config.toml
arch = "conformer"
model = "sound classifier"
dataset = "read English sentences (LibriTTS-R)"
train_examples = 15625
n_mels = 80
hop_length = 160
input = "log_mel"
spec_augment = false
win_length = 400
targets = ["voice"]
num_classes = 2
norm = "rmsnorm"
activation = "relu"
mlp_ratio = 4
head_dim = 16
fused_qkv = false
qk_norm = false
layer_scale_init = 0.01
inner_norm = false
moe = "soft"
num_experts = 8
moe_every = 2
expert_mlp_ratio = 1
slots_per_expert = 1
shared_expert = false
subsampling = 4
layers = 6
width = 160
positions = "rope"
kernel_size = 15
loss = "cross_entropy"
residual_init = "none"
optimizer = "muon"
muon_scale = "spectral"
lr = 0.036
momentum = 0.98
nesterov = true
orthogonalizer = "newton_schulz_5"
adamw_lr_other_params = 0.0014
grad_clip = 0.5
ema_decay = 0.999
steps = 4500
batch_size = 512
epochs = 147.5
lr_schedule = "linear"
final_lr_fraction = 0.01
warmup_steps = 220
weight_decay = 0.01
adamw_weight_decay_other_params = 0.05
Rows from expert 0 of block 3, named by matrix and row number. Rows with one number belong to one neuron. Each number is 200 + 30 x the weight over its row's rms, rounded and kept within 0 to 999. All counts start at 0. After the name is the row's rms in percent of the matrix's.
# up: expert up (model.blocks.3.mlp.up, 8x160x160), inputs 80-159
# down: expert down (model.blocks.3.mlp.down, 8x160x160, transposed), outputs 80-159
up.73,107,254,197,221,205,232,211,161,183,240,186,140,179,199,164,206,195,132,226,191,233,192,168,206,253,188,145,187,205,241,168,209,165,216,179,190,242,208,205,208,227,221,235,160,170,217,261,149,241,146,154,227,215,205,200,255,147,216,190,207,205,180,246,239,225,213,227,112,222,172,199,205,205,232,204,218,211,205,225,205,157
down.73,108,200,164,177,182,222,125,209,195,200,232,245,232,205,127,182,233,293,220,204,221,208,244,183,229,186,274,212,208,135,216,208,168,220,260,233,211,168,178,220,235,234,193,258,188,236,185,191,209,180,186,157,223,194,152,160,217,192,200,207,187,257,187,125,176,190,188,243,214,273,177,196,227,197,214,206,199,170,176,203,195
up.74,100,191,195,244,232,212,224,178,223,198,186,210,230,188,257,193,238,156,199,207,195,206,232,183,155,183,227,196,228,246,132,207,180,184,242,229,265,158,156,215,269,213,218,174,194,189,243,181,248,273,222,187,215,169,210,230,230,185,165,148,216,192,270,214,226,183,195,239,184,225,217,255,202,183,196,156,197,206,211,228,201
down.74,092,130,169,214,191,191,226,235,204,179,210,187,217,208,199,232,238,236,195,229,265,207,202,184,206,211,215,198,169,169,240,223,211,265,160,193,158,193,208,182,97,217,193,232,185,226,176,146,207,201,190,250,169,192,214,172,189,202,172,225,177,240,147,198,181,219,193,169,174,199,242,234,150,252,167,192,169,277,162,199,223
up.75,099,258,190,198,173,176,191,189,240,194,202,208,195,187,208,180,122,237,213,254,224,168,205,178,234,189,205,169,190,219,225,204,232,239,200,197,186,172,224,199,228,149,228,235,195,213,168,177,174,209,161,220,178,178,205,248,253,172,181,192,150,189,230,117,242,208,169,165,164,162,209,195,193,238,204,215,192,205,219,174,172
down.75,103,171,259,143,182,181,220,200,215,201,188,175,216,159,163,154,252,165,167,169,203,223,176,196,226,200,206,221,195,133,224,221,171,195,239,173,199,187,199,209,157,216,148,243,247,163,198,259,187,228,266,196,235,184,204,191,180,226,253,241,150,187,144,225,219,190,220,186,176,210,188,181,253,232,220,225,219,146,244,223,202
up.76,092,184,158,150,238,224,150,231,202,204,168,229,181,187,232,182,149,239,161,171,174,173,135,194,179,143,194,182,186,169,184,195,193,252,177,244,220,154,194,217,196,171,204,204,243,204,141,187,208,152,194,172,157,209,171,173,207,192,181,224,179,231,215,209,218,221,187,238,186,231,226,163,184,181,202,238,210,172,193,217,218
down.76,097,269,226,183,197,204,250,255,207,227,147,249,214,200,237,169,209,217,169,185,173,142,235,211,216,244,193,187,254,158,191,247,263,173,147,205,206,218,227,158,228,240,202,222,171,209,218,253,179,195,225,179,162,182,211,171,167,189,215,152,188,175,195,243,185,198,223,234,177,178,160,207,185,202,189,184,146,299,223,178,228
up.77,099,182,194,101,150,128,194,221,191,220,213,218,188,200,225,188,180,270,178,187,212,159,183,206,198,166,149,192,225,163,164,226,229,307,172,251,198,220,248,183,197,207,208,227,262,235,195,188,210,215,210,235,145,235,219,200,187,225,196,212,231,186,215,155,199,194,169,223,191,170,205,267,223,215,164,204,201,257,221,184,179
down.77,092,157,224,199,160,204,204,231,218,172,239,193,237,170,186,185,173,190,200,155,210,249,185,219,190,203,229,185,195,239,236,200,202,177,177,204,227,162,218,187,165,183,194,161,207,177,231,209,198,234,214,200,161,192,219,231,168,208,204,208,199,220,180,180,198,203,185,171,191,200,188,206,125,230,162,176,206,199,152,202,197
up.78,077,250,254,167,245,176,203,189,191,183,220,228,186,193,235,185,213,192,198,241,197,186,204,191,178,190,227,216,188,172,172,152,178,245,232,211,201,201,226,189,194,211,215,112,207,157,148,164,169,226,187,172,177,187,199,239,183,188,204,219,153,228,153,187,199,215,171,189,177,236,173,205,153,203,186,181,161,198,173,207,207
down.78,090,178,156,201,237,187,192,188,208,220,245,157,241,231,197,236,158,212,199,164,202,234,183,207,204,204,251,232,240,287,192,223,276,210,186,229,200,226,150,175,205,223,236,230,208,247,205,188,195,151,130,202,164,191,175,181,210,260,191,193,209,217,175,193,225,229,243,195,211,198,238,175,214,241,185,250,210,236,196,218,189
up.79,053,153,238,247,226,173,203,230,177,221,243,140,197,234,222,182,165,170,177,200,172,159,246,126,182,242,217,170,195,163,226,188,145,180,249,177,190,155,213,189,185,212,233,153,170,192,164,221,196,212,201,192,197,183,218,189,198,184,170,202,211,209,181,185,239,211,212,152,182,224,227,200,236,146,188,244,199,166,167,254,233
down.79,056,193,180,214,171,220,211,185,172,174,220,238,200,183,169,182,186,232,228,220,174,250,151,269,170,156,191,199,176,186,220,210,232,209,149,213,211,228,191,175,204,235,201,194,198,226,174,169,213,174,263,140,251,202,252,248,196,208,137,198,200,160,195,137,176,196,201,240,215,228,186,226,241,212,267,215,175,196,183,175,210
up.80,101,231,243,215,216,202,226,230,192,187,210,221,208,206,231,209,173,188,184,232,196,243,213,164,225,212,229,213,199,169,177,195,173,225,260,234,155,273,201,228,223,166,202,181,207,144,172,187,181,256,191,159,220,206,237,226,225,249,179,219,185,189,260,226,203,212,211,280,178,186,237,215,205,196,216,230,221,180,191,214,204
down.80,111,195,135,188,223,202,195,196,212,183,182,245,210,157,167,201,191,183,198,180,183,203,201,220,208,201,201,187,124,220,260,180,199,160,142,240,203,236,156,219,202,162,206,221,180,179,187,178,238,175,199,197,186,198,162,235,215,207,145,200,155,123,112,157,190,206,220,174,261,195,128,144,250,242,152,258,213,207,186,181,164
up.81,082,203,205,217,162,214,214,206,213,221,218,218,187,245,216,203,233,217,192,186,171,205,176,297,193,199,181,240,202,272,166,241,210,184,173,246,225,208,191,214,228,167,233,170,174,309,206,197,211,222,202,219,180,221,179,242,201,177,207,199,179,202,152,151,166,183,213,181,205,149,263,215,234,232,207,206,167,262,189,201,158
down.81,083,182,218,209,200,134,242,256,184,228,196,198,175,165,228,217,201,150,191,138,203,215,207,283,169,184,269,224,241,210,186,151,194,208,179,218,205,173,187,234,192,226,167,148,187,161,171,195,252,207,180,169,225,207,221,177,263,198,164,187,191,166,205,224,223,178,195,149,205,174,194,180,210,192,197,172,141,122,194,253,181
up.82,099,152,159,222,196,221,187,209,270,142,175,217,204,198,214,205,205,141,215,178,183,196,189,159,170,200,227,162,233,101,177,210,216,188,181,216,177,207,138,177,154,217,241,168,223,186,248,201,194,253,225,209,214,267,196,143,194,194,234,222,190,208,159,178,177,206,195,204,283,176,133,187,168,189,186,200,226,212,186,174,191
down.82,104,196,234,226,222,202,193,191,189,182,230,184,218,194,235,250,221,205,209,206,194,188,214,227,218,183,222,224,250,226,261,174,199,218,230,145,236,160,207,150,199,173,204,188,173,191,203,202,218,224,162,208,218,194,123,258,166,153,158,200,212,187,228,187,180,213,207,191,210,238,207,292,247,213,160,236,210,159,178,221,213
up.83,088,168,234,196,206,209,193,181,195,226,239,160,186,251,172,193,174,243,207,205,207,245,228,225,196,191,155,195,212,192,258,163,229,165,236,179,221,217,199,201,220,203,149,140,233,243,263,242,168,216,165,223,189,170,220,149,241,165,148,201,210,189,199,190,182,196,227,193,251,244,228,183,223,247,191,273,163,195,155,139,211
down.83,095,219,159,241,207,227,179,210,239,194,200,202,196,243,203,217,149,188,244,188,215,212,200,106,182,185,201,197,212,186,188,145,200,211,180,126,230,214,202,195,196,272,238,156,173,192,158,165,213,175,171,192,277,161,189,239,186,219,222,219,182,179,216,197,194,231,218,235,217,177,249,201,184,144,216,227,158,220,227,181,240
up.84,091,191,180,226,204,157,190,159,213,212,202,156,202,253,212,189,193,154,197,206,218,181,176,175,208,199,193,121,208,205,215,182,179,168,201,268,227,160,184,251,226,190,244,194,257,219,185,200,270,179,193,228,230,287,149,150,199,208,142,163,214,209,242,180,203,189,212,162,230,227,231,227,184,280,152,240,226,180,219,180,200
down.84,093,177,227,178,258,162,225,192,217,247,178,235,159,199,190,155,198,236,194,200,238,206,149,225,227,230,195,193,172,219,235,233,181,152,216,197,174,202,241,161,152,217,194,235,227,200,228,197,240,179,185,192,241,226,199,180,256,237,228,186,128,166,212,159,163,208,172,200,169,202,167,202,246,193,212,186,224,160,246,199,199
up.85,074,255,129,195,151,226,244,210,179,195,207,192,191,174,233,137,263,194,172,230,230,254,138,260,169,173,175,202,170,188,235,228,200,163,208,182,250,255,226,201,276,180,221,190,199,223,186,189,187,171,241,190,223,238,228,202,212,225,184,236,244,171,193,190,251,242,210,221,265,170,242,193,228,201,263,165,178,212,219,197,171
down.85,076,226,154,192,161,212,207,236,233,180,206,132,195,240,120,243,201,186,211,157,175,187,194,168,157,244,181,228,211,206,221,206,150,150,202,199,120,188,176,194,236,252,202,203,168,186,196,256,215,224,186,166,163,194,201,188,215,284,128,164,217,164,144,223,201,218,145,149,234,210,165,181,220,123,156,197,161,243,210,201,186
up.86,111,191,178,227,203,186,138,253,150,190,219,226,246,171,186,167,204,234,169,192,166,171,209,242,189,236,227,191,224,151,233,183,148,229,210,184,216,241,193,215,207,204,189,212,212,200,229,303,182,154,203,196,220,184,246,156,180,228,152,222,186,160,273,195,207,208,178,209,181,166,234,196,219,216,220,186,178,203,176,200,215
down.86,113,269,238,177,160,224,196,204,216,197,148,162,207,231,243,183,197,204,203,202,215,206,131,132,196,170,224,183,151,229,154,152,207,244,210,175,179,207,167,170,160,194,204,256,216,190,188,169,219,163,227,197,181,224,208,187,198,154,244,170,186,165,179,151,165,203,173,205,203,200,204,249,227,175,229,213,211,127,199,189,196
up.87,096,200,238,241,190,164,231,163,242,178,198,179,219,195,220,202,227,235,243,230,193,187,210,207,194,157,210,221,151,221,185,156,227,169,220,302,225,194,208,186,153,235,200,187,230,210,235,116,182,210,254,195,173,200,189,151,158,160,212,225,199,226,179,213,186,193,198,248,205,192,144,199,215,199,189,145,208,202,174,197,201
down.87,093,231,172,196,205,197,207,227,184,226,221,255,216,147,180,160,194,133,191,186,201,196,190,193,200,194,173,193,213,166,199,220,230,287,239,155,197,225,203,191,208,228,238,144,159,209,207,224,240,188,153,190,168,228,218,246,197,183,195,160,180,247,129,212,200,223,224,169,213,218,194,219,215,222,165,199,212,247,179,201,188
up.88,090,188,247,132,186,175,204,207,205,234,194,223,214,224,182,191,191,209,193,197,189,238,196,189,181,175,214,215,182,229,182,161,208,210,201,284,248,216,199,191,190,146,219,182,209,192,209,182,181,233,177,220,151,218,223,256,134,198,151,151,200,210,192,124,199,193,234,183,218,152,145,189,214,214,178,156,208,189,167,186,187
down.88,090,242,223,188,177,271,216,203,220,207,202,216,189,179,216,218,213,202,180,186,190,191,236,204,128,213,199,189,230,190,204,206,231,188,185,215,224,218,223,139,216,215,147,253,143,202,183,213,193,269,194,187,212,190,200,165,210,132,142,247,257,232,154,240,181,222,217,251,163,232,292,182,244,184,188,181,211,175,235,190,206
up.89,133,201,236,165,205,232,226,152,254,191,224,155,220,187,216,194,148,233,228,209,190,166,166,188,217,186,189,171,199,232,196,197,239,206,236,217,207,231,231,211,201,231,204,242,201,231,185,175,217,266,180,159,213,229,186,184,248,233,216,201,202,181,225,175,243,201,201,126,252,259,179,242,237,184,185,193,180,235,178,199,215
down.89,126,243,231,208,185,194,229,199,206,204,220,259,190,181,209,197,208,198,189,204,194,177,222,245,239,217,269,223,219,137,182,204,216,142,233,211,176,192,190,122,178,201,179,140,173,208,216,199,209,228,196,173,169,194,223,194,183,212,178,146,228,280,200,185,140,192,192,151,191,179,219,230,191,240,189,243,174,176,177,217,211
up.90,098,216,205,223,193,173,260,229,260,199,224,224,217,197,180,238,242,211,204,218,221,184,115,171,227,152,209,179,183,197,172,199,227,226,190,169,223,204,175,206,289,229,201,196,232,201,186,213,198,204,213,218,180,215,253,158,169,181,202,205,175,171,164,197,168,173,263,208,205,167,192,201,183,242,207,224,174,227,167,197,123
down.90,099,208,203,177,116,176,241,180,208,211,194,163,211,159,195,176,225,202,207,154,166,220,140,198,182,228,222,218,204,172,232,175,271,223,198,182,213,214,184,210,246,214,225,176,201,172,214,216,215,204,185,204,174,198,186,200,175,228,131,228,151,185,178,220,149,182,196,155,220,177,165,236,179,209,139,193,199,191,197,216,189
up.91,074,184,186,198,226,168,221,201,186,177,176,263,211,182,260,182,187,194,222,201,245,168,153,187,239,206,170,232,231,185,229,216,261,224,201,230,242,239,285,202,174,218,261,183,186,208,122,248,158,213,162,185,213,223,205,186,229,213,183,171,156,215,197,206,225,206,188,180,262,172,199,156,233,192,188,226,175,203,208,219,220
down.91,073,174,210,199,209,238,216,211,175,176,237,132,203,227,192,167,150,240,194,219,174,247,273,235,156,203,187,183,171,218,195,164,192,259,146,183,155,200,192,195,193,224,241,173,205,195,172,174,165,152,197,232,152,231,191,163,189,179,210,225,201,157,227,185,139,224,239,202,181,261,227,231,153,238,239,205,161,200,232,171,218
up.92,112,203,214,127,230,206,211,185,156,208,184,244,150,176,126,214,215,243,196,181,243,174,233,229,180,176,173,255,157,207,206,194,142,211,137,228,212,167,163,193,174,217,205,245,165,190,187,176,236,159,237,199,188,206,209,205,226,211,137,175,180,211,233,177,225,215,168,223,236,209,226,190,219,221,193,200,222,193,240,200,200
down.92,112,226,207,168,198,198,218,216,175,218,191,188,210,198,235,216,180,217,198,232,234,178,156,229,199,222,233,202,223,214,258,237,257,215,270,209,197,162,199,247,254,178,210,203,220,204,138,188,204,168,248,190,202,167,162,160,154,196,255,192,129,144,177,178,202,183,177,219,262,235,186,246,162,187,203,209,190,181,195,204,208
up.93,095,209,200,208,179,164,216,187,173,192,246,173,177,224,247,182,226,290,214,201,211,161,133,172,140,171,179,236,212,214,197,215,184,217,131,178,183,217,226,208,244,153,191,156,215,206,218,171,155,230,231,214,200,196,232,182,242,183,209,229,169,196,214,173,256,232,159,179,174,211,169,237,255,163,216,194,215,195,184,235,212
down.93,096,151,197,202,164,158,234,198,237,207,118,176,249,252,198,136,209,156,231,193,187,214,189,242,141,159,179,201,174,184,186,179,221,214,191,168,194,194,197,193,174,200,229,237,158,173,191,209,162,176,118,182,205,145,144,215,179,232,173,221,190,208,223,214,183,166,215,202,192,186,165,212,171,213,142,231,221,182,170,193,177
up.94,076,150,217,194,191,254,222,227,198,207,154,186,188,178,272,194,237,213,171,278,200,168,190,212,182,220,179,224,207,236,173,162,173,171,215,214,201,238,197,211,184,175,201,195,246,210,175,255,176,277,232,172,173,160,238,225,230,146,264,200,219,193,165,212,207,180,198,172,258,200,246,214,198,277,154,252,202,226,219,209,223
down.94,079,169,189,196,186,143,215,178,233,170,220,229,231,230,201,288,184,229,195,127,177,244,230,192,143,236,222,207,204,155,212,200,224,188,155,127,182,205,231,165,212,249,218,199,209,196,175,200,206,222,154,262,196,204,169,200,159,245,157,186,192,207,220,207,202,236,194,203,256,218,172,186,229,258,189,169,204,177,220,207,173
up.95,126,221,158,132,217,219,230,234,204,231,178,184,201,205,240,198,170,137,172,196,209,199,236,248,210,188,210,177,178,250,179,207,216,204,204,238,211,185,155,208,200,223,258,165,222,192,198,227,188,220,206,179,215,232,225,187,198,220,250,210,212,280,116,239,208,236,213,209,193,139,187,180,208,210,191,192,204,194,214,156,223
down.95,126,211,220,218,201,225,228,196,188,201,203,222,212,184,196,187,186,249,165,203,215,189,196,192,214,160,200,192,245,94,220,191,252,190,180,154,227,162,182,268,139,202,215,223,202,196,188,203,197,194,189,218,225,193,185,188,219,152,185,186,237,153,212,198,198,204,196,234,231,216,227,264,162,230,177,220,207,255,178,182,198
up.96,094,262,254,153,189,164,214,243,171,188,195,175,196,235,228,200,246,234,243,243,244,178,205,166,196,240,194,188,173,136,140,195,190,177,231,195,191,197,226,198,218,207,212,134,227,204,231,166,189,192,217,224,139,198,213,146,244,214,219,219,168,216,171,222,183,177,238,187,197,187,218,191,168,214,202,222,207,182,232,186,137
down.96,088,224,208,189,219,198,203,199,192,184,163,219,150,220,189,221,235,206,147,186,189,144,186,278,207,191,160,195,211,244,190,175,165,177,193,188,148,167,182,172,202,196,167,188,169,186,147,276,221,262,213,171,161,181,190,253,211,229,213,224,248,203,197,207,250,209,221,201,214,195,191,151,220,235,242,238,245,236,195,243,174
up.97,110,167,183,143,224,190,189,232,245,188,226,190,200,176,182,167,116,236,205,183,208,182,237,164,163,191,176,182,120,218,188,248,203,179,214,170,174,213,244,185,187,170,179,238,170,154,232,204,195,188,176,169,187,183,169,200,195,183,193,196,214,166,215,199,219,184,191,206,103,151,198,207,171,187,250,169,226,196,222,209,190
down.97,114,247,216,201,235,208,150,196,219,165,188,186,222,198,227,185,203,186,189,218,169,259,142,222,239,223,188,235,209,163,179,238,189,236,218,195,189,146,194,181,212,220,210,216,200,196,163,157,189,215,238,191,142,236,313,167,199,228,178,274,221,253,156,201,155,217,202,190,203,209,195,200,193,189,218,155,186,215,153,216,210
up.98,095,214,216,224,186,198,266,198,188,150,231,203,192,246,198,205,192,256,190,218,198,255,229,210,145,177,211,202,187,187,208,185,246,240,249,185,206,229,215,175,175,179,202,186,143,200,169,196,158,166,193,173,201,162,192,198,161,192,179,236,238,208,236,124,170,230,195,186,184,118,229,206,246,218,185,204,149,219,220,194,272
down.98,094,181,219,197,232,217,198,210,211,191,220,166,211,116,242,203,194,174,189,177,230,152,161,173,175,237,168,221,235,186,153,194,205,192,180,176,191,232,195,219,184,159,185,201,191,184,141,190,177,193,200,158,205,201,233,223,219,171,221,179,142,200,137,218,259,207,212,198,223,254,165,178,223,166,245,224,183,219,239,200,220
up.99,123,178,158,221,236,237,269,170,222,210,198,186,199,183,191,230,216,218,222,211,170,217,189,188,149,214,166,204,151,232,222,249,245,163,156,195,210,232,156,237,192,173,191,142,177,189,229,282,242,205,200,216,183,177,229,181,205,223,219,205,188,141,269,187,268,173,188,122,160,250,238,221,181,220,184,169,173,196,255,212,206
down.99,127,153,235,187,244,191,285,188,187,166,207,195,211,246,232,194,258,188,211,207,215,192,141,202,156,243,242,248,225,217,174,121,183,229,218,203,160,155,195,206,194,226,169,209,215,231,173,154,214,203,219,176,241,195,204,218,242,234,197,180,203,261,201,188,229,204,205,249,204,139,193,235,190,259,187,173,215,192,167,211,204
up.100,119,250,171,180,204,153,249,227,163,214,204,208,175,191,135,211,239,237,189,182,184,263,175,260,174,201,230,231,189,206,230,200,162,256,231,178,203,148,163,173,227,210,228,152,227,193,264,208,220,249,221,176,196,194,225,213,218,178,195,231,199,212,194,195,230,209,184,140,240,164,143,226,211,164,192,192,214,198,219,194,208
down.100,118,150,176,170,205,229,244,232,201,166,166,198,217,183,197,187,214,189,217,213,196,191,182,180,165,185,164,191,169,203,218,253,183,136,175,251,204,247,203,189,168,192,140,241,211,212,180,209,177,252,155,193,132,201,204,195,242,196,162,155,225,225,177,133,220,182,195,224,181,228,222,200,165,184,213,172,191,262,216,212,232
up.101,102,193,163,221,185,91,234,246,247,185,226,157,213,194,198,173,205,223,224,226,211,232,107,162,201,211,173,245,239,172,227,196,240,230,257,206,279,212,225,205,216,208,176,163,183,218,212,156,212,189,202,211,215,139,205,192,240,176,148,207,198,191,158,222,163,217,187,190,223,217,164,187,260,217,206,199,240,129,209,198,196
down.101,115,240,166,207,159,202,217,168,225,209,224,193,228,181,200,241,254,201,242,171,229,201,260,181,205,232,187,180,198,173,166,161,211,162,114,124,194,164,190,243,187,164,210,216,200,213,205,182,152,140,244,212,242,213,172,289,209,191,197,159,192,162,169,250,218,209,182,235,219,198,216,215,228,202,231,184,205,257,244,196,202
up.102,095,202,155,165,194,130,211,149,160,213,241,197,212,224,199,221,185,236,207,290,241,246,176,243,242,197,199,149,227,236,214,149,198,189,196,226,228,238,187,205,189,213,226,270,212,194,173,171,162,257,224,150,164,217,232,195,233,199,205,250,235,232,214,179,240,245,174,193,195,189,226,207,171,165,233,212,233,175,225,214,211
down.102,089,257,236,230,169,185,245,184,212,163,210,164,170,223,203,141,223,135,176,205,185,197,191,191,215,192,143,180,224,161,195,251,145,182,229,185,163,183,201,213,254,198,246,206,168,222,190,155,210,208,172,174,227,164,219,193,184,172,211,202,217,178,185,252,178,206,243,252,211,173,226,189,203,185,210,219,201,182,149,180,180
up.103,098,162,140,212,144,178,142,192,178,201,206,230,193,163,165,228,195,175,183,185,232,216,173,184,164,233,231,168,229,176,194,181,205,192,220,178,203,175,158,211,193,203,215,163,210,193,207,205,236,221,188,163,166,206,220,185,195,251,245,172,242,256,139,201,166,178,188,273,280,203,164,147,169,192,233,175,196,232,200,211,168
down.103,098,209,242,218,163,204,160,211,180,215,203,208,212,219,159,128,183,223,235,194,214,205,160,140,219,243,165,176,269,250,252,211,216,197,186,221,184,182,222,169,174,191,248,183,195,178,206,192,167,226,261,217,242,215,201,212,175,180,176,167,149,158,289,218,204,221,208,244,207,223,285,173,222,165,192,173,200,174,232,170,149
up.104,083,223,262,167,141,172,210,192,232,188,207,172,180,174,200,187,223,226,214,155,153,238,177,196,178,225,161,234,169,192,190,222,212,169,180,216,230,212,224,183,194,232,224,244,232,238,207,115,219,196,210,201,160,145,237,207,177,187,189,184,237,167,222,235,205,167,180,228,231,200,181,185,175,271,176,229,216,202,192,179,226
down.104,084,140,169,167,194,225,173,136,216,197,153,205,228,182,186,212,159,199,220,149,234,157,209,159,265,182,246,158,147,211,225,178,158,201,233,196,174,246,160,189,226,160,206,219,201,238,173,210,173,189,225,209,220,209,239,189,178,232,234,222,199,269,248,223,221,209,218,167,146,196,232,237,226,236,176,218,200,195,171,226,202
up.105,084,221,217,190,212,192,210,188,209,197,137,158,221,194,165,221,160,153,208,129,236,209,168,210,197,174,161,161,200,242,201,228,200,211,201,223,176,186,174,193,233,245,189,211,192,164,164,215,202,215,170,159,251,241,172,177,212,266,201,179,215,231,184,154,222,176,205,210,209,161,168,202,197,184,185,230,161,250,201,146,144
down.105,094,211,214,226,242,216,168,226,159,220,229,243,223,159,221,235,192,209,153,180,173,229,240,225,181,234,176,219,247,146,187,209,173,207,221,141,182,193,171,222,182,134,175,124,180,187,231,220,205,220,170,185,225,193,151,165,216,166,175,172,164,172,217,210,241,176,216,183,205,253,231,195,187,210,217,188,201,193,228,236,206
up.106,126,129,180,169,220,202,212,189,211,216,205,182,229,220,204,182,179,201,232,242,215,202,179,125,237,218,262,224,196,237,207,185,227,164,170,183,157,161,183,194,190,178,213,228,187,174,196,174,224,188,230,196,192,161,218,188,158,216,213,192,228,220,209,296,196,195,178,198,198,212,185,221,204,208,216,237,198,200,176,187,225
down.106,126,221,293,221,182,242,216,205,186,182,243,230,181,164,173,229,233,222,208,184,214,231,229,235,214,192,153,176,195,214,126,177,120,219,218,197,172,216,207,192,223,221,199,229,194,167,203,186,192,165,257,201,190,188,201,207,170,187,246,193,217,178,204,101,238,200,211,218,167,223,205,150,154,245,229,195,180,199,229,188,197
up.107,094,229,188,228,213,198,171,199,184,206,202,268,164,189,156,235,226,163,178,243,223,232,198,135,213,203,214,185,143,129,214,222,217,208,224,213,194,215,163,189,161,255,163,204,190,226,152,166,199,162,178,221,208,236,172,211,248,199,211,175,222,158,230,186,151,179,173,191,135,236,255,177,189,185,162,212,231,262,203,220,161
down.107,097,183,195,149,218,173,188,216,185,215,167,166,184,195,192,192,195,179,172,254,210,184,193,180,191,218,188,171,202,240,205,161,175,221,206,250,212,178,212,104,217,168,266,202,238,126,186,243,215,217,197,193,206,177,147,240,168,184,208,225,191,185,255,225,288,180,184,207,154,240,197,165,200,151,213,204,215,191,205,209,183
up.108,118,179,262,289,210,171,248,241,139,175,182,186,215,210,156,190,193,184,218,214,177,227,204,189,178,175,244,198,232,195,201,207,152,169,216,181,228,177,165,201,214,149,223,179,186,201,124,252,176,162,201,185,208,237,163,198,158,160,228,251,232,237,231,136,222,186,182,196,174,265,222,211,214,179,195,229,160,189,196,162,204
down.108,103,221,198,212,198,222,181,167,228,185,222,211,201,247,205,193,230,246,242,271,203,193,237,238,155,177,159,220,210,230,158,201,148,251,173,179,219,230,207,153,184,230,193,208,194,237,200,170,216,151,203,175,239,167,173,206,233,225,188,122,293,191,152,236,182,205,222,228,239,170,156,210,142,187,254,250,178,205,196,203,183
up.109,075,177,176,161,248,205,219,253,177,196,188,156,177,175,226,185,231,147,258,164,170,190,222,216,173,215,178,202,173,196,193,220,216,171,197,226,200,208,191,212,182,197,204,204,179,178,218,207,181,192,244,235,140,208,227,175,180,230,215,226,197,210,261,141,129,248,220,250,182,173,236,248,194,247,156,202,200,203,216,206,186
down.109,071,216,189,184,215,214,189,243,206,192,233,161,178,173,166,157,205,217,219,183,197,168,197,193,123,212,237,151,182,169,188,163,217,200,175,237,190,189,215,234,135,177,204,214,199,156,261,227,176,182,257,223,162,191,187,219,177,192,241,137,191,138,214,207,217,205,195,203,186,204,154,237,191,176,241,234,240,239,220,248,206
up.110,068,172,185,209,217,163,207,196,176,229,220,207,137,223,229,186,259,206,176,199,220,197,162,222,182,169,141,160,224,274,186,197,198,183,233,286,185,204,253,209,241,223,251,174,166,217,166,141,197,250,222,184,176,197,267,179,191,167,174,205,210,217,207,164,219,187,179,231,166,154,189,245,161,205,185,262,200,157,240,203,176
down.110,074,231,213,207,213,233,185,197,190,174,232,226,169,257,164,225,157,185,183,240,183,194,171,216,215,183,209,230,214,173,222,224,204,212,249,217,179,175,230,221,244,220,232,174,191,232,222,207,227,196,193,181,162,201,163,245,221,242,217,157,222,262,145,251,202,169,196,168,191,213,191,128,235,237,228,167,188,185,178,148,226
up.111,107,238,265,152,173,152,193,217,237,192,216,235,191,176,209,201,167,258,174,199,201,217,176,182,223,189,241,189,164,237,186,170,178,170,213,258,200,241,235,178,204,231,235,152,213,246,181,244,193,159,205,160,227,206,217,192,160,230,194,185,190,214,169,210,198,198,221,219,220,224,191,191,173,226,193,184,211,242,260,174,190
down.111,104,202,239,188,184,232,150,220,181,181,248,234,217,210,209,194,218,237,175,204,252,163,210,209,164,171,203,196,171,109,222,155,213,143,212,174,217,201,191,228,180,210,138,246,218,249,187,142,188,160,200,223,207,206,195,142,183,197,182,245,152,207,204,208,160,203,215,223,153,212,207,147,181,189,214,235,229,148,162,208,170
up.112,078,221,209,213,205,207,149,228,199,167,241,151,189,240,238,216,172,224,184,185,149,201,159,235,173,177,204,154,246,172,246,186,184,181,182,185,203,230,146,200,183,227,224,214,226,254,189,166,147,226,220,180,121,158,188,157,165,180,161,221,195,155,218,241,240,214,192,228,162,216,199,180,237,220,196,187,200,189,187,202,184
down.112,078,159,171,196,232,248,179,131,254,202,195,211,182,221,237,220,187,212,199,184,182,148,204,187,182,193,193,236,180,240,183,206,238,236,200,215,238,204,213,179,195,162,183,153,186,161,158,201,198,150,222,173,211,233,191,205,239,235,270,166,223,171,180,189,148,190,237,210,199,203,192,249,143,208,202,236,196,244,215,217,219
up.113,082,245,215,206,169,189,265,193,207,212,212,144,170,200,214,159,183,244,222,220,196,229,229,236,151,164,232,231,232,223,188,205,161,195,179,200,243,213,225,207,230,199,150,210,189,250,193,182,170,204,192,169,212,142,208,178,215,163,191,169,183,217,209,216,235,199,235,215,178,232,245,189,231,152,225,242,229,193,195,231,215
down.113,086,183,150,154,192,192,186,209,192,188,159,167,230,236,204,196,250,178,158,178,207,180,263,179,181,216,174,211,189,194,196,237,158,194,202,225,176,250,188,249,240,213,212,178,219,250,160,249,196,201,228,186,197,260,218,210,228,214,179,184,234,234,147,180,178,194,180,137,191,191,171,230,186,216,262,148,238,225,172,167,206